python train.py --arch="wide_resnet" --model="image classifier" --dataset="photos of plants, animals and fungi (iNaturalist)" --train_examples=77898 --image_size=48 --crop_scale_min=0.7 --horizontal_flip=true --translate=0.06 --targets=["class", "order"] --num_classes=[15, 67] --norm="batchnorm" --activation="silu" --depths=[3, 3, 3] --kernel_size=3 --stem="single" --avg_pool_shortcut=true --widths=[96, 192, 384] --mixing="mixup" --loss="cross_entropy" --init="torch_default" --residual_init="none" --optimizer="muon" --muon_scale="original" --lr=0.033 --momentum=0.95 --nesterov=true --orthogonalizer="newton_schulz_5" --adamw_lr_other_params=0.0024 --steps=25700 --batch_size=64 --epochs=21.1 --lr_schedule="cosine" --final_lr_fraction=0.01 --warmup_steps=2570 --weight_decay=0.0 --adamw_weight_decay_other_params=0.05
Rows from block 5 of a small image classifier, named by matrix and row number. Rows with one number belong to one channel. Each number is 128 + 24 x the weight over its row's rms, rounded and kept within 0 to 255. All counts start at 0. Numbers have three digits each. After the name is the row's rms in percent of the matrix's.
After each channel's rows are labels from the 100 images, of 14976, where the channel reaches its highest value: "responds to" is what is common among them. Only what is clearly more common there than usual is listed. The data: photos of plants, animals and fungi (iNaturalist).
# convs0: first 3x3 conv (model.blocks.5.convs.0.weight, 192x192x3x3, each kernel summed), inputs 128-191
# convs1: second 3x3 conv (model.blocks.5.convs.1.weight, 192x192x3x3, transposed, each kernel summed), outputs 128-191

convs0.15 088:122101115135094081120130138135150133121096139107165106146147094141152079126079137129083104072123083130147114130133175116133141110108114106115124140121154149097121137141128114106140096112135120
convs1.15 110:094119107129115109154105127111134125093052120135121139098165120148141153142156145129148110117124132146083106128148127142169117130124114132145081124177125116096110148133128168133164107120178141
responds to: order Anseriformes; family: Anatidae

convs0.112 092:123176103145126086117111111119132104138149172122104079136120147116147151113127136095109168091094125145137098107074060180127150098098152111148102178094111160153130129128124119121137110107090093
convs1.112 088:121098122091104117099143158139123119128124126110126125116131077113139149114142146136130143136097134138114142105134098110140132095165136152137089163135121183134141102157094142144118125135099139
responds to: class Insecta; order Lepidoptera

convs0.12 099:138149166122126082091122130164140114134111118142104172126116130105100129154160179109132147134148137085155113145133154116145153095093096074096140115102124132105120150176095128110098119128118137
convs1.12 090:144111122124112078142114142137122192159124125117158153103154163183122136172150123096132151110074182114114125141121133118151108102112165144088140113150096127122162117163141138139134124109103119
responds to: class: Insecta; order Lepidoptera; family: Nymphalidae

convs0.118 096:124158138134114054141077163166145121104164083128141105124133152134121153136082124142048138135110119117128129138124130115128158076118128102145098135121150122176116131134103087103168109093142150
convs1.118 099:135092130087150126159121125145122124109117146137123161126135119167128150131111113094142154159167125130139137143144137105117191125165133064117129128146136077157102134141125154130122131120151133
responds to: phylum Chordata; class Aves

convs0.49 125:135107129109117085197127132147125066134118147100119123106099117133136089098158096120129130126116102109146106136113149114170130106122111136093070130100094144119123123104106075112133122119130135
convs1.49 094:163100091137109074098132144109122136080087074139135126103125155128141119149150141126140080208163088141128130076099147141062106138154093113123130132181173121111142141172144130132153100141087115
responds to: order Passeriformes

convs0.188 110:118115128127123119109174112118126036129134096081162115126128133090135166156097148148084137118126125091124119135156121132124119102128131120106125163094082122133099121120154126120135134112151149
convs1.188 096:112156138109170159174113170159154117125140130148111133134158141102122081061142167169118134118128141131137126127118144124165115129133101161089126135158123133124155143144132140154127111092122153
responds to: order Odonata

convs0.97 097:138132139104121134134136133157162172115130108122118123134150103097125136119136108117148089120107087118102092108133070117109116139114087089150117142091120120101129145126111148106127094138122113
convs1.97 103:161110134137123136141174114169134094137066130174172170153150128156110151148136103178166127160115121142131101139133139155122088171127113124135123142156132135135124126145137159109211144080129166
responds to: class Aves; order Charadriiformes

convs0.122 117:110073096146139124126081114118103141151098112140115099137097157183105084131131096091115111124086098080149136140101120151130124148112130091160119118101153150121100139105151144117121100152143118
convs1.122 106:100153091159152104149091115129113136073134147162080141133102136106142119106150115134135090102116130130148131145133086134101107140131132143130157137119106118123099130128097110151105117164106085
responds to: class Magnoliopsida; kingdom Plantae; phylum Tracheophyta

convs0.29 092:109111154097100088122144116116115106119124096160158131108142098137127093112136082097128060113135112125074111147095133093077140080197124162128065117107110100129125123104167126126147125146140092
convs1.29 083:121121165128058157124127149138145139119139185114143170150136135145114146158103134126117107122125136072128094166135139114125106125135138120134144120121127154106138116103128123160140127070156117
responds to: class: Aves; order Anseriformes; family: Anatidae

convs0.66 089:148109101125097148109117121143127099142148141179127117124120138120150093120160112104098146153151102114106128081149149146129116061127146117162107084124124135145112115075117110153144123100093109
convs1.66 108:111149108120071145126128126168132107131137108107093155138150122116132168138136101153081142120144126162175139093122141118137152146093167122141104159163150113174125109114170138092160101109144149
responds to: class: Aves; order Anseriformes; family: Anatidae

convs0.134 098:144075143160125137144127122109115060135135132104112104125123121061147097124107080115121190132145118129108118120145105131091118103097113095122114132106119111125112130138126126139138092144124086
convs1.134 124:125153103153116111160154120120114192152170125117138132089128111107145118126142146124159159146120132100162121147135161132133133176125139132122170074132117146103136166149131128088121082141144137
responds to: class: Aves; order Anseriformes; family: Anatidae

convs0.143 080:147150136134081126107138147144109114112098146113098142112130141146131092086136112123114148121115119065128108160156083135102148121078132174107126146114104123139081117159100117154125108157127157
convs1.143 089:114136127121139152163101132135159132167150150100093122127122110108145114135107141164141127114108143094073114151109151139162105134113160125120146170105124090142127113117110177141139132133139150
responds to: class Aves; order Charadriiformes

convs0.99 119:109129148149099058103132115127091111120084081135121122126132135121121112140144143122097190120138117130092107148101092116154141121114125147154066120162132135121121099155126111161133141152082124
convs1.99 101:089143123129142109143102177124099139115146176105147088099194097095160101116122114216118071132119133125097108179135133106137152124137133139124121140176134095152135081126114159149145112131122157
responds to: class Aves

convs0.172 093:135141209117157151131126127171100122119132182117123115111139151122135189121125137096150106086124144132135166137123096128122124103104105084100090173110099151114117164089142111105124119141135142
convs1.172 089:080118085113085098092147121118122125158138122081138088123126110120115115118103159074142107094108104120136145111155142088156158116118111154120090180141154170140140100139152127121146170139105130
responds to: class Insecta; order Lepidoptera

convs0.147 104:140154109109113154142115152119113089147143152145110151106117163129117149150133157168136182142161117121119163136091118113104144128134173121101097131188131109144138103100168118141128159139104141
convs1.147 126:119084154149133104104136154143132180133115132098106114127120140135077110080069107109138121126104093130146148119142104141157107113125130190121176095073090146141134165168140091132117148135131157
responds to: order Lepidoptera

convs0.189 092:072128122167096121121119137163146133173067093112132132084104145136117098141144102144143089117140103110135117126111120112073127158130117094114106094097096118097106133127139157114127106156157118
convs1.189 108:131163136146112124100124105137152156101112154153149116145173134131113101116145101118137131167128099156070126118145155132149140150126105113122094117122109162096149136120146124147102125140118136
responds to: phylum Arthropoda

convs0.133 092:146138150094123142126135115128127081107122118139125119131113121088119134082167154116087079096100139113104114172125093122103112067180080093125122180151095149111102164141141119106148121105102080
convs1.133 090:108132105118140145140153137156129156170148183099163086121130140138100132127137138131138156173146125094124137117187138106141180136125161135144138146121139141128121149148123133149153137194154121
responds to: class Insecta; order Coleoptera; text has "beetle"

convs0.92 091:128136126099149147122138104097125107057100094108146164068116133100121147146093114118106133151136141141111126130090162094105129132130114094140126141098113115126096112152145052140120119088103122
convs1.92 079:156164132120130167129125153144163128134128133108154124112132152131129145168111156117118119070078129148135126121145174124136142103132118152117112115108110098094087128116115101076123091134135092
responds to: phylum Arthropoda; class Insecta

convs0.10 094:103135105104104094108125119117123167145125109130121137159151151118139107138103115097116113103114130100134138127088123095125105062079139103133130112100086119167129103081111108151088082111157131
convs1.10 086:191130099176137134145125101107105126134129112154137137164143170104150110158140133114148130091136113130142096118120134111160119110128107155128124129178151117094149109104088116130148175127164120
responds to: phylum Tracheophyta; kingdom Plantae

convs0.20 088:113139129107143088131137112144105097140101137127107162142143133132101121118136092143111106170112071123155118108097103129111074052120150109106156096107099134102144094141140122113154125111140124
convs1.20 096:112105129095071118095122126096150188101148127113115123080140121162105134125114123120109091143078076137140121131103167115123105182140145111068116135099112122135119128134167158110094108121142154
responds to: class Magnoliopsida; kingdom Plantae; phylum Tracheophyta

convs0.60 101:148114164101115140120136135101146145127122113115131181126107111149121141136134117171172123099137117113107127109124138133112055154079129134151200148109141120147126104108158164123112126162116154
convs1.60 079:147102122108152075137158127124084133144114139148117156158114117131083109120126142143109136130155080077132120096132103115097137136166143133116152119128121181139119131138122119156106110119151138
responds to: class Insecta; order Lepidoptera

convs0.17 119:116160162120126120152158115088107110140109110144128138168153124085118101173099133159152147168132107151126089122147086134134085161089110163083062133119114122142123114096135107134144170107102119
convs1.17 101:152144124130130129120139149111101163115107104114090121120117143106132137130117139111100130122146115139118112108150099097069129085148122160098154123185124142076142122129126154131161231098128157
responds to: class: Insecta; order Lepidoptera; family: Nymphalidae

convs0.151 146:127111116126067114122145126137125120149112138118101137155155121096108061126173135113142160108122137140136124137151137137170129136104131157123113150115134156105107101108129168095077146128147109
convs1.151 109:134159132125144084104128105131133148115139091173085117126142123106094085115140110126120111167146105126128184105122105147169124133108124090127093150115098145129129146129142093127102126147146133
responds to: phylum Arthropoda; class Insecta; order Lepidoptera

convs0.61 124:146104135150113094104105111125142081107153132120170136100141138161149114145162116125127154128100141102103126129121139112135107155126139127154116132132157113158099137103117137124117124170105075
convs1.61 110:160092129108139146122102138164180161085144151116117171134160143096117102111068124098101134145104125153123121158133153107124170127113124119126172129106113133108132084114127146128138126118149120
responds to: order Lepidoptera

convs0.126 089:096075186110119110121126104072114083120132139145148134134143123135154121095109123081138077143131173110129141156112102135096139116103126117087103103167108122088133097093163122085119091098122105
convs1.126 095:135092168150157106150139152164145136155163150100144146149142090141117123136130168159133079113122131162120107129118164151134104146091134113134158172097141108120141165126187092122137162122151140
responds to: order Passeriformes

convs0.101 092:140112167113065109157129104117109109102110130108119113116118146082080134139107123161140180128096123119095095149162138143150118114142125150152135139131137095137141113092164085110117139132108105
convs1.101 096:172116132084122136108155128149099165156136186149119136116118150139077102123135142157120163129159145134123109162123164159138156114132123119074152111120133140122102112181128164117115103157141140
responds to: order Lepidoptera

convs0.83 097:109103164125112096141136110157120085121133105100135074141102084094143113116110133093122154115134084084151112096088107147113104189130129099126118075129144118149120134111130129133107110131118107
convs1.83 119:132125132116135130162116175126147040149084108135136082133113133153156137099117168153135132136139138137165145145142102140146111150128135151118124103062119104119130138138148137111148098130186149
responds to: phylum Chordata; class Aves

convs0.9 103:115136142115099134099110138116117100138085138085104147096132139154109102161160121095136076099105151103115161136149141124163171105115108131083084156153127161127134139142086113104103133092172122
convs1.9 114:160140120106177109150115138145115181111127124143122149145150107113112147110104090130119134114141109147120107131126110098126152147146140101052155107137116116131124141129123110120097165157154125
responds to: order Lepidoptera

convs0.191 091:134127105168121149086144140153099088079131154095130119171135131178107095194122107125158158120110119122138107095142131123129148108118126088133090180127100101088138154138148057069127127087089125
convs1.191 096:130133142129102107124158134124147112148118119112104104147166144179175129161130110156124157138118151157101125119119167130114164178110155154132119084137186135129148116080119151129149108104113160
responds to: order Charadriiformes

convs0.109 092:088114143153125151161117142127128127113097123104140119120073132133124099083092138154129133126108123144161107101160076130131105143095121146121111123119138119115127044117096094140084121096124123
convs1.109 118:126117126113100150099141123101126144089157106145117177132110094134104126113137191155117134114097115134121085104166124129139123128126115147128117170222126177121119115083120123125093079111099126
responds to: class Aves; order Charadriiformes

convs0.78 115:147106080100113142116105128147148084137112130113157121132095127134107144102098123130067104130126119115120089107097096113102101155105117158143102114105069136120123080147085107131058134112102134
convs1.78 085:148101101126159168119144155120147122093141130151129107145151094158149095117135193165100120067125110103113115123118157118130104122130113125134082115130119119103153148120124163177136120099143160
responds to: order Passeriformes

convs0.11 093:119119086133111127103086119099161078119124117108142116108098155131123116158140130105127081113134098119120113107100114113150090115135119089118097108191132136163079101126120104080120155142145121
convs1.11 106:125102104147102137103117149115175170130086139099136180115149136078146102122143070145199153179125105120139124099153193130112159142098103120174129126098122133121153126098128137136126085095151120
responds to: order Charadriiformes

convs0.98 113:113118118133110153099153131103137056099092117144114113177144115159152115181109096082092143095104117114120149147114101115165102121173135161126109169091112132128099083097117148120125132141117129
convs1.98 120:141120118143157159129104113153182168121161114112111136141116130072139085107057138117112127131142114120138138164160139135126136121096145109125128168079117100131118087112128123090061165108117143
responds to: class Insecta; order Lepidoptera

convs0.62 102:136097132177109126103114122139095144117134170138112112128117120126102157109149125141102129143102160149117117120159086100101138076085099121056123117147134121115141075138091168107119150125128108
convs1.62 093:116155133157100158115105114158105090165182142153130149154118145109143171110140180172140125125144118140144114120099134132096115088143131143086103149194137127118128129119156071105100079130146121
responds to: order Passeriformes

convs0.71 100:123120100137148124156150082108110114105123144102128077165137116152088096133114111102160126159126115110138110139099111129133121110163159116128128125106125106048157106099124110113108115158138098
convs1.71 096:129165116209141121123101120166163159147092139120145127134143123128144141081128124102106110165127101147113144134133134123177094127130104156115172140106143134125136141094130148115165115148107092
responds to: order Coleoptera; family: Coccinellidae; text has "ladybird"

convs0.2 090:110156165134152146142143148140103065179137131113164142151144151189123123089113127154129108139125120112109178105093112114145141139133144139126128130097128112131145159077127075102104125144086126
convs1.2 129:109161111174099090131165142118107137138100118121144152125137137130111141132137150121119110143143100089100163128107148108184108159093101151144151139164159113086152170128128166181155101121132121
responds to: order Coleoptera; family: Coccinellidae; text has "ladybird"

convs0.102 090:092129103124118171129117122115131116112102128098115106093128128124097137123154147118115087150098110104108125170111116138112095150147161088141079105139118111145085121124099082118097139112095076
convs1.102 101:108111085152076136159148131119196176147142116086129160110165100138131130124106151118157174120156120083148154092105175100133171190115149100179123138125125143128142122100126141119136139110131150
responds to: class: Aves; order Charadriiformes; family: Scolopacidae

convs0.4 095:142111083143121099143160155130083056154105132116145135123142133098091141165100104121140113153110075145148134146125111136120128133147123118140051129085083126157110128116154088099116110166108132
convs1.4 100:122132133117118116101145094156128099118111100127120169124120123150143153110126109168128100088157090172093138147134129166142123083090149184133121109109143114108183117090125143127103081148115140
responds to: class Aves; order Charadriiformes

convs0.38 099:108125116135108115149112112115126156116126154147112139131119119147146143129080132065142138134100225106162161126157132114098113103114129147105124116093066139084142118133096116119139152082122108
convs1.38 076:118118123115163179126136103156137100114137154165139123143141142145120140109107103161123144094116058108143126147159150158116111102086142125139129144129172111082146168092123083150165126138151139
responds to: order Lepidoptera

convs0.148 106:140081143131124142132151105163143110125087125142119095141091104184126159095147109121116139123114149099092120096133132127081134137121115067127177125103104128128136149142119142108102100137084112
convs1.148 099:134150129122143124101104136141119176116144135148120115132086154104127131113172101122098159122125114110115100128098075140191140108106141127177130113152110102122074114109164109132089140133188144
responds to: order Anseriformes; family: Anatidae

convs0.149 097:141094126117105114093120108123125107116144135139116133092126114156172131094127131103134159150089141185157097103111102136144099104129129098118154082108145157128119121154156107135145081124103085
convs1.149 105:115122144118101140086111154142127154119162124114113131114123111105108160129106165146148160092081114146102133114119122142137108143173109190093100157094160099114159120143128178120122136093182176
responds to: order Lepidoptera

convs0.33 100:119105110081122095115171116088139131148140151156117114134105115135086078136116116090096108110122144099119099131103093122072143197116139136111154102114145124106138090091122114117128134172139134
convs1.33 099:142118138112136144106115136152161058090121068101129126125127138092104142081138112160148111129117128100097146152154110106178131106095105148149108139107103107126111135152123183165181119099091115
responds to: phylum Chordata; class Aves

convs0.6 115:125128152124121118095120116148110076133190113090121132085107097117131164118109110115202178146110110152119127155114160125120137107098128110081095113147112145117115133116097147132138100113090128
convs1.6 108:114124144121157121135143084108090131120116121142105168131123142150111122123116103124170144118118138110167145110133171100119162105116108097110113079116132096129096105120099081159101106154133121
responds to: class: Aves; order Charadriiformes; family: Scolopacidae

convs0.103 100:145139100124115143150121115112127187120094162108162083111110146104140113148123094123114107166104115116155108117138051152127126112124128091141078147093140127148112088135109099075142175108086113
convs1.103 106:142092124119132137112159126125151127112159124117149126150171119097156138151166114109142162091151163116152120106126171131107157151102101135133112092123093165115155122139122155124123157123138145
responds to: order Passeriformes

convs0.27 092:155145146127172105150123148097129138135118127121156132117112156121136153160072178129068170150121098111115132136113144120087079134140159139135120155098123101107155112149119110121128114144097108
convs1.27 091:098150132128107133126166127121113064139130150097109128185115117112138076114154112135130101156126107138119144168110124110147141165089133149171120133112132127118140130078151106141162122100122142
responds to: class Aves; order Passeriformes

convs0.186 085:136086112130115209117089110122102133100079106086119128140122144123149157137118143121150113150122101152111138131151120106117119095116119106155052140094122137112158110124135127117120110122130110
convs1.186 119:130146096122163150105119095126140117143110127116097188133163106160150115138143112129138102129127151122095104112120166137138120072161120128123118114101122162148124139146120114123069163102093135
responds to: class Insecta; order Lepidoptera

convs0.135 097:146130139133135123114164145171139116124120166110110096118146133099113120115141129119129135076120137098133120099194117109131158110111131082128102140086130120108123118126135106096109149105106135
convs1.135 105:088126119140076116139133142135092158138131144122160136116177159130119097139151084108102123146112100128155140149156105121147118149151158139102128110158140134114143143165134156125106131113144112
responds to: order Anseriformes; family: Anatidae

convs0.185 097:132136135129157155122087088107121103126107131152098162144127125123159120174094120169124123127098137076118128145131112101102114102071108138099070121146101146104129108113125106137095118111108128
convs1.185 098:121124108153152124167100161143137128152142165134097087134148130165132089094147128150129155125137098129111114141179123140087159148152156182143181126118147110117104157096157105147106142165159135
responds to: order Coleoptera

convs0.19 094:139117130118122094117093146113116081132158145128119095131116118125139107166104127144141128116123118142174100151122150141142178099127100101143137102144144125076111125107112133129123172095153132
convs1.19 115:119145121144098100085133140151168169128110136104095134137145133136131089072127131118121105082112106123103139094118149133154119122121084132076160109103139117079136110086123135131106104134089115
responds to: class: Insecta; order Coleoptera; family: Coccinellidae

convs0.47 090:141131142122084097116112140090088095110138154123116095129152147117114126140138133132125167112148120103118119125157116096098112077107080121139106119112127100142121119116131114115179146122091079
convs1.47 098:100124124122096088144125132111113132136119145111136126123123126084166143146192128111087113143134139121206104138103129109139092123165124140099121098142142149125139109181126110153138109103164132
responds to: class Aves; order Anseriformes; family: Anatidae