From a checkpoint of a small image classifier: 9.76M parameters, 21.1 epochs.
Rows from block 4 of a small image classifier, named by matrix and row number. Rows with one number belong to one channel. Each number is 128 + 24 x the weight over its row's rms, rounded and kept within 0 to 255. All counts start at 0. Numbers have three digits each.
After each channel's rows are labels from the 100 images, of 14976, where the channel reaches its highest value: "responds to" is what is common among them. Only what is clearly more common there than usual is listed. The data: photos of plants, animals and fungi (iNaturalist). In brackets: how many of the 100, against the usual share in percent.
# convs0: first 3x3 conv (model.blocks.4.convs.0.weight, 192x192x3x3, each kernel summed), inputs 64-127
# convs1: second 3x3 conv (model.blocks.4.convs.1.weight, 192x192x3x3, transposed, each kernel summed), outputs 64-127

convs0.29:120095136103165120138122154149150112164153147127138129157179158117127126141171125133100103143131155148160119062108115180119109122124146093132093106120094118139117122146146105117127141144133134
convs1.29:120127176120131094100111092105129122102124126156150132098119117132122116131177092138137152115127066142166142100129136057118119114159113117104143090119127146123093110159092129102132116123124114
responds to: order Passeriformes (56 vs 24.9)

convs0.146:161125155140081133138134130134085125146146064137153094089091141163114086084128109135132128105148115110116141127098117163129126106088163093149124113118110080119159109110114132156114140136128084
convs1.146:139158092126145135110149133122142127127133083146161118175141145154129119154160117107141122134167149139119124076101122156158183148139120090120171094131109126147103120134133082135137103106131122
responds to: order Charadriiformes (30 vs 7.6)

convs0.40:140162132148139135068120104121102107123124124111117122108143094091153094180171098116178146143123139127106141117124153158080121131105096121099130124124110126109137145098174161082121131146148113
convs1.40:149159109122125112124145105112119142122148152164145113104114150146098118144139098140151128143103086144116149103135144078126124114099116076171103152111153119108131134165145150150124127148114192
responds to: order Anseriformes (36 vs 5.5); family: Anatidae (36 vs 5.5)

convs0.5:111116101136105124129153088139127130097166179105106127145122115136111136137131122154133143138140123137110124103120146125129123154121146095130130146113139129089151144062088087109125114144141148
convs1.5:134120130135173126143091161126157151131138136111102134161119139110124123144129091103109112168124172089113151147088119096098136140127150142141149089109132124126154128122088141140130103114116143
responds to: class Aves (85 vs 55)

convs0.186:096134172114159136116079104136144115113133165127139104099087137122129107149131132128123115150114099175136116126098103080124077152086113154175166097132137149110137153119103135094148115127194103
convs1.186:150113054107153115135144168168112146119106168110163136112131158141118168089126100159117150128115147104072120150131110099179153105143107111151135119114158114113166122165138111126135131125096103
responds to: phylum Arthropoda (68 vs 30.9); class Insecta (67 vs 29.2)

convs0.82:164112101101151093137094137119133115129143153151122111143162101133147169082125160186134122103152131160107137128142144182129098116101118093121119171098118126137082165124134131161102112103118164
convs1.82:112155131105102133098110117162161090156112110115117151117146129119087085114167086075176171136098130110084127133135116076115166103118126128134113118147100102176080138142116125121142172145145086
responds to: class Aves (83 vs 55); order Passeriformes (55 vs 24.9)

convs0.89:106148116139101136103141143135150138145136135154132117115088078105162094124111144154115146048132140139104150095113112135159143177119122100110132121162118168082140111121118151148172157130104132
convs1.89:115133163163173092134153126149125170114136144132100113126143100146120142116160112127139104097128121167128132108098101160083132139123073191180106112130133107073127115079111161120084115088147115
responds to: order Coleoptera (39 vs 3.2); family: Coccinellidae (35 vs 1.7); text has "beetle" (27 vs 2.3)

convs0.174:168125141136107129108124110085152137139116138125109132133135107118098116096128087159119104115134127162135123183097121134088106131077120144076173162119116105106110157112099118103136141120136119
convs1.174:121114107126137120102156176142107134122159164109072107164127134172130103173164108106164111128084112130070139143144112094124098097110143121098141123100129184153161117130103126115092140117125097
responds to: class Aves (85 vs 55); order Passeriformes (60 vs 24.9)

convs0.55:173126116104129091147112141113121139109122154106107092060135117122132136106091132115142135118117106133140166134129092141105110134107121146103145113143118106103158126080067140065139087110141125
convs1.55:109089197083122126090093127146132122138152159153132138120106114100154153119111115168177102080127196133134092112173140162124124145133106116109111165106133128114133096156107140126109207166121144
responds to: order Charadriiformes (25 vs 7.6)

convs0.45:127124071119105141150105119117131162117158120137102164120130134116077187143120117167159107094120131150150095134097098127133118146110111099114097118113137114132093124098113069121087128111121128
convs1.45:140124137124087130146092160130117138188134128116127144129160148148115149129069135114104130132144106107135100095110130183103116138117140139116098177161105138121172101137118137152133141063108133
responds to: order Coleoptera (25 vs 3.2)

convs0.54:169121128111140147149124127098130140156145147139167138102170138134129123165097124138120124076088114154156094124119124146096123124126105112133142137072103120135134149116146122142154130128123158
convs1.54:128112155098096129125123136119116078147097150124144129120133124174098132174088123109163133112121106157130142169145131137121102090101108130128129149132091163111117113131135141108152147148128140
responds to: order Coleoptera (25 vs 3.2)

convs0.101:144152087130173098100115138139112147115138137121106098109120145115138126110116144152089150128130073137110117076152155158128086165127097137125112105125142099138144105127161144169110137141096106
convs1.101:096123121148078140171117115152153165146133086104110136158168158149100144123108126137188103155151137129133108114117130160105112108135147120152129158115144125115192129173100131154123121148121093
responds to: class Insecta (81 vs 29.2); phylum Arthropoda (81 vs 30.9); order Lepidoptera (35 vs 13.7)

convs0.34:138165152115150162156133124113117135147149134174130132130102124173133130133120117111122138148136121119105136134104062134141123070122148104094113152108155158122150139092107132135132124139187110
convs1.34:072172143095075112135143140094102129085142128166104148118110141145141141138120141141119106131169143181133100060156128173158100158115120125097091114110103079120119127124129111136131147098163139
responds to: class Insecta (72 vs 29.2); order Lepidoptera (49 vs 13.7)

convs0.170:129110085090118095107090128151161111115104134116088114106182134125114106115118135125125143079132153153066113186121120093150143137151158124117111100153137128092149124100137103152127097073121124
convs1.170:090126142115135133073129103132124136166142119128111111113105147132125127146143117099096148168093142124116125131178177145126098147130131120142127153144124125179155113113181138118097143080126139
responds to: order Coleoptera (26 vs 3.2)

convs0.59:125157083107132104111103138143120140131096090106126108168122150126126118162158112103163155147118167138142152140111110142145145101124122082149112162113161144137179170115109125153100144154166115
convs1.59:123138165120143124130131122131142131126121117128116123133109167112136147145130150097087124162075139121109091103134150141128127124099143137093152118083149139143099130166070130121135159137090109
responds to: order Lepidoptera (32 vs 13.7)

convs0.37:122105075130097120134121096115128125180086123059128117142118161115133100139111148145123171123141133132135161108115111122093102159155148101146133119119121122128108132142132103094087091137113153
convs1.37:137115127135123138129122172115150116126111124140130131128155121110100156154079129129107131140153134118124128158116095137109118074111158113122121141164141097120146157131156131126171167168152110
responds to: class Aves (84 vs 55)

convs0.9:083152120129086128154147118129145137122161102119140122113156102142099098139148121078213098150126149113126154158097137183123128117180143126136127119126125146134121115166145112162123156094078141
convs1.9:121133130127168078157132110106096108109171146117112114094129117180139135158154101110124064138156092089125139164148111123123105108115124109141153145099139101128125110095093140110119110107108132
responds to: class Insecta (59 vs 29.2); order Lepidoptera (44 vs 13.7)

convs0.172:136127109154146084114130114132130112176120148137177128085142105130079171133107139121148094157105175139135119099114150123138115126091128155128120115136136087177138180126086094118112111133142105
convs1.172:139101110156113136155133120148128120150101137141114163157135165135101110151080139150123146138127126086109124079116108151185105118110127139155137103106092140151146093171112145130155129159138131
responds to: order Lepidoptera (34 vs 13.7)

convs0.68:123103102084174115140120137144135127101135150142121112138134158104165125154116140099099119147137125104127123070053127123128056134119134153166141130074139126102170129101152123131169114139152126
convs1.68:138097100162086120127111143135135154121087104141113138112138134123192108137106143115153108130111068117177126093144147157108113142134140150130187129095109140132118100106110131103137122116151110
responds to: order Lepidoptera (35 vs 13.7)

convs0.39:107125125147152123137120134136159161133145135193148143097113136115113085161101092135071121123117123147093127117162093146151104136101158099123176119139082101134112161129117132106139136101127102
convs1.39:141169151135157126139147121118113145091132123152099138141117130137140127171135118132144127157087100125092134113127127181102108106092133106149147114145117148120160080128137130148129111131129169
responds to: phylum Arthropoda (87 vs 30.9); class Insecta (86 vs 29.2); order Coleoptera (36 vs 3.2)

convs0.97:154109116108142117144109143142146100097086160141077099139107123134159154113132118106087093085132108107132117122126149102084112099125130131058138113150128123124091147114124127043114123107140141
convs1.97:134155094155150150111117147129145113179139115126113129129135144132132100141171156119161126097121156126121109107164135097120159095126074128181102146109142113103101103115139125174132122111181115
responds to: order Passeriformes (51 vs 24.9)

convs0.8:118148119078165122129120125143109103135164151080129133144152080123097138093133129135077120124165117131110102158110122111129125133096144123138092072090101105122137122174118122124114085089090153
convs1.8:108134121084142160092115104129125129143121113112113198091127139125097093164136124142134159167090137161133134127128128100137114123132143130119132118183111166102122082091122117129146126127163103
responds to: order Passeriformes (54 vs 24.9)

convs0.88:119128149128162127125104104126154110166147122127127158082122122124125108140130159131107128176126172083147131161146122094103117129086170100154105140152113127113141122142124153137141084131125160
convs1.88:105142153175112130154164095155146085142139159092131113137122136166115137166160155121128108083111129164133139139101139093113099138151149084103148109143110140166129098135115104144158149127124118
responds to: order Passeriformes (50 vs 24.9)

convs0.160:118162120127111126160135125149147141136144127135108115092106120143100160126137135135143192125163168098127118105151077125125115141105140120126136104073125109114113118129137119117058075120111136
convs1.160:162140076147140111128182110091099096105153112125153118130111104106145093135148130087132052160100105148116118136136162165134127141120127120112110094133102105099115146139133154165114122106172079
responds to: order Passeriformes (50 vs 24.9)

convs0.152:087134091119124151100113092168118140082098072133102144132096135120130144072106117104047107085126111134122127100129115110102108123129121106116106131142120094111097123091123102116126097114075153
convs1.152:121107148155127148146088142137134122119120140107126150118125094133129145145124114086121137126129174145107110146104115089136133105160109117068107123107122147182177128123159145129133150146151132
responds to: class Aves (93 vs 55); order Passeriformes (78 vs 24.9)

convs0.12:121116133156111106179106099114120141128112129152141102099145145101106114137115135101149135052126111151156099136097133078114141114125123121122122131124126117127105137129126107105068124113157144
convs1.12:124152173118120097086078129074138137175138119121163141117129105108136167140101113132133109134127138110109059099122135178116115121122135115135107150128068163140189117100130124151137158155125090
responds to: order Charadriiformes (30 vs 7.6)

convs0.135:113164100069114084119109124133123130138096105104099135110138142120133127132133122149122126146129095112164135158133099109131123133151126071116106111142156124124125145117140115126145123124171108
convs1.135:096143132137140161103114186123173127126135133126157134154126075157111112131139118115144145153119122154126131140120113110096137120150142141091105151165126131081159118154164112159156100120121128
responds to: class Aves (99 vs 55); phylum Chordata (99 vs 60.8)

convs0.87:109127130129127138099120123121100114111079127098095144098113111137098129132123102123135109131150135134128096141127094085111106115099142127089110127106164085138097091093087092138104117102129141
convs1.87:126107146114104130118128109183145129178168128141100144111125111143118124131121141112136128165143118169148143154128135126106125116114159140109084140142143138170103070135130097108164182129137131
responds to: order Passeriformes (57 vs 24.9)

convs0.189:108127062152132142131138110130143113091127140135157120095128088130132109163105100129157138124132101151147093115118121098098162074112136131164168151149142122116126133130146120087136124100152150
convs1.189:119123094118114116118151111131103139131145088104124171119084131144133098137101121153115113087080095139088105115130086115136081153102113099111139103118138156129127122132081122156155117115107126
responds to: order Lepidoptera (34 vs 13.7)

convs0.30:098137124087092102142137099146077158150120135133102138151124116107101158140143091114104140116123120130101146170108134133113135148170161171081128182182137105150135165091145125126114123131126145
convs1.30:153142099129102127108119117108154146094139122137079072139140118129129116152143144134125109105116125156143092133114117136110123098082141132128133093114156149170127111107106131164110113115107134
responds to: class: Insecta (73 vs 29.2); order Lepidoptera (58 vs 13.7); family: Nymphalidae (34 vs 4.6)

convs0.63:126130126086141125115115129078125123165167133107103153114126096120129102063099103127121127133105157127132131121153095065109101097105125126150119117094111124103102122157088116142113145089152136
convs1.63:158142134106120114129153147120137107133132159124135156100162131125137123118114121131137143168126149149082102104165151145102146108114131117153115147190117173079171111155113131098143134120141139
responds to: phylum Chordata (95 vs 60.8); class Aves (94 vs 55); order: Anseriformes (25 vs 5.5); family: Anatidae (25 vs 5.5)

convs0.46:107116112078145147128172123115146108161147112130095135105123098135094149104168153142172125130090127138160107144112135113108157162160124082139118134072137114114133119092111125119137135140133133
convs1.46:129167119124117103086133103113142131089151109125152145124149154120151079149160105157153141146120152137156145101167138126119149111107122117119096130131188138120123100131123116117150165090155126
responds to: order Lepidoptera (38 vs 13.7)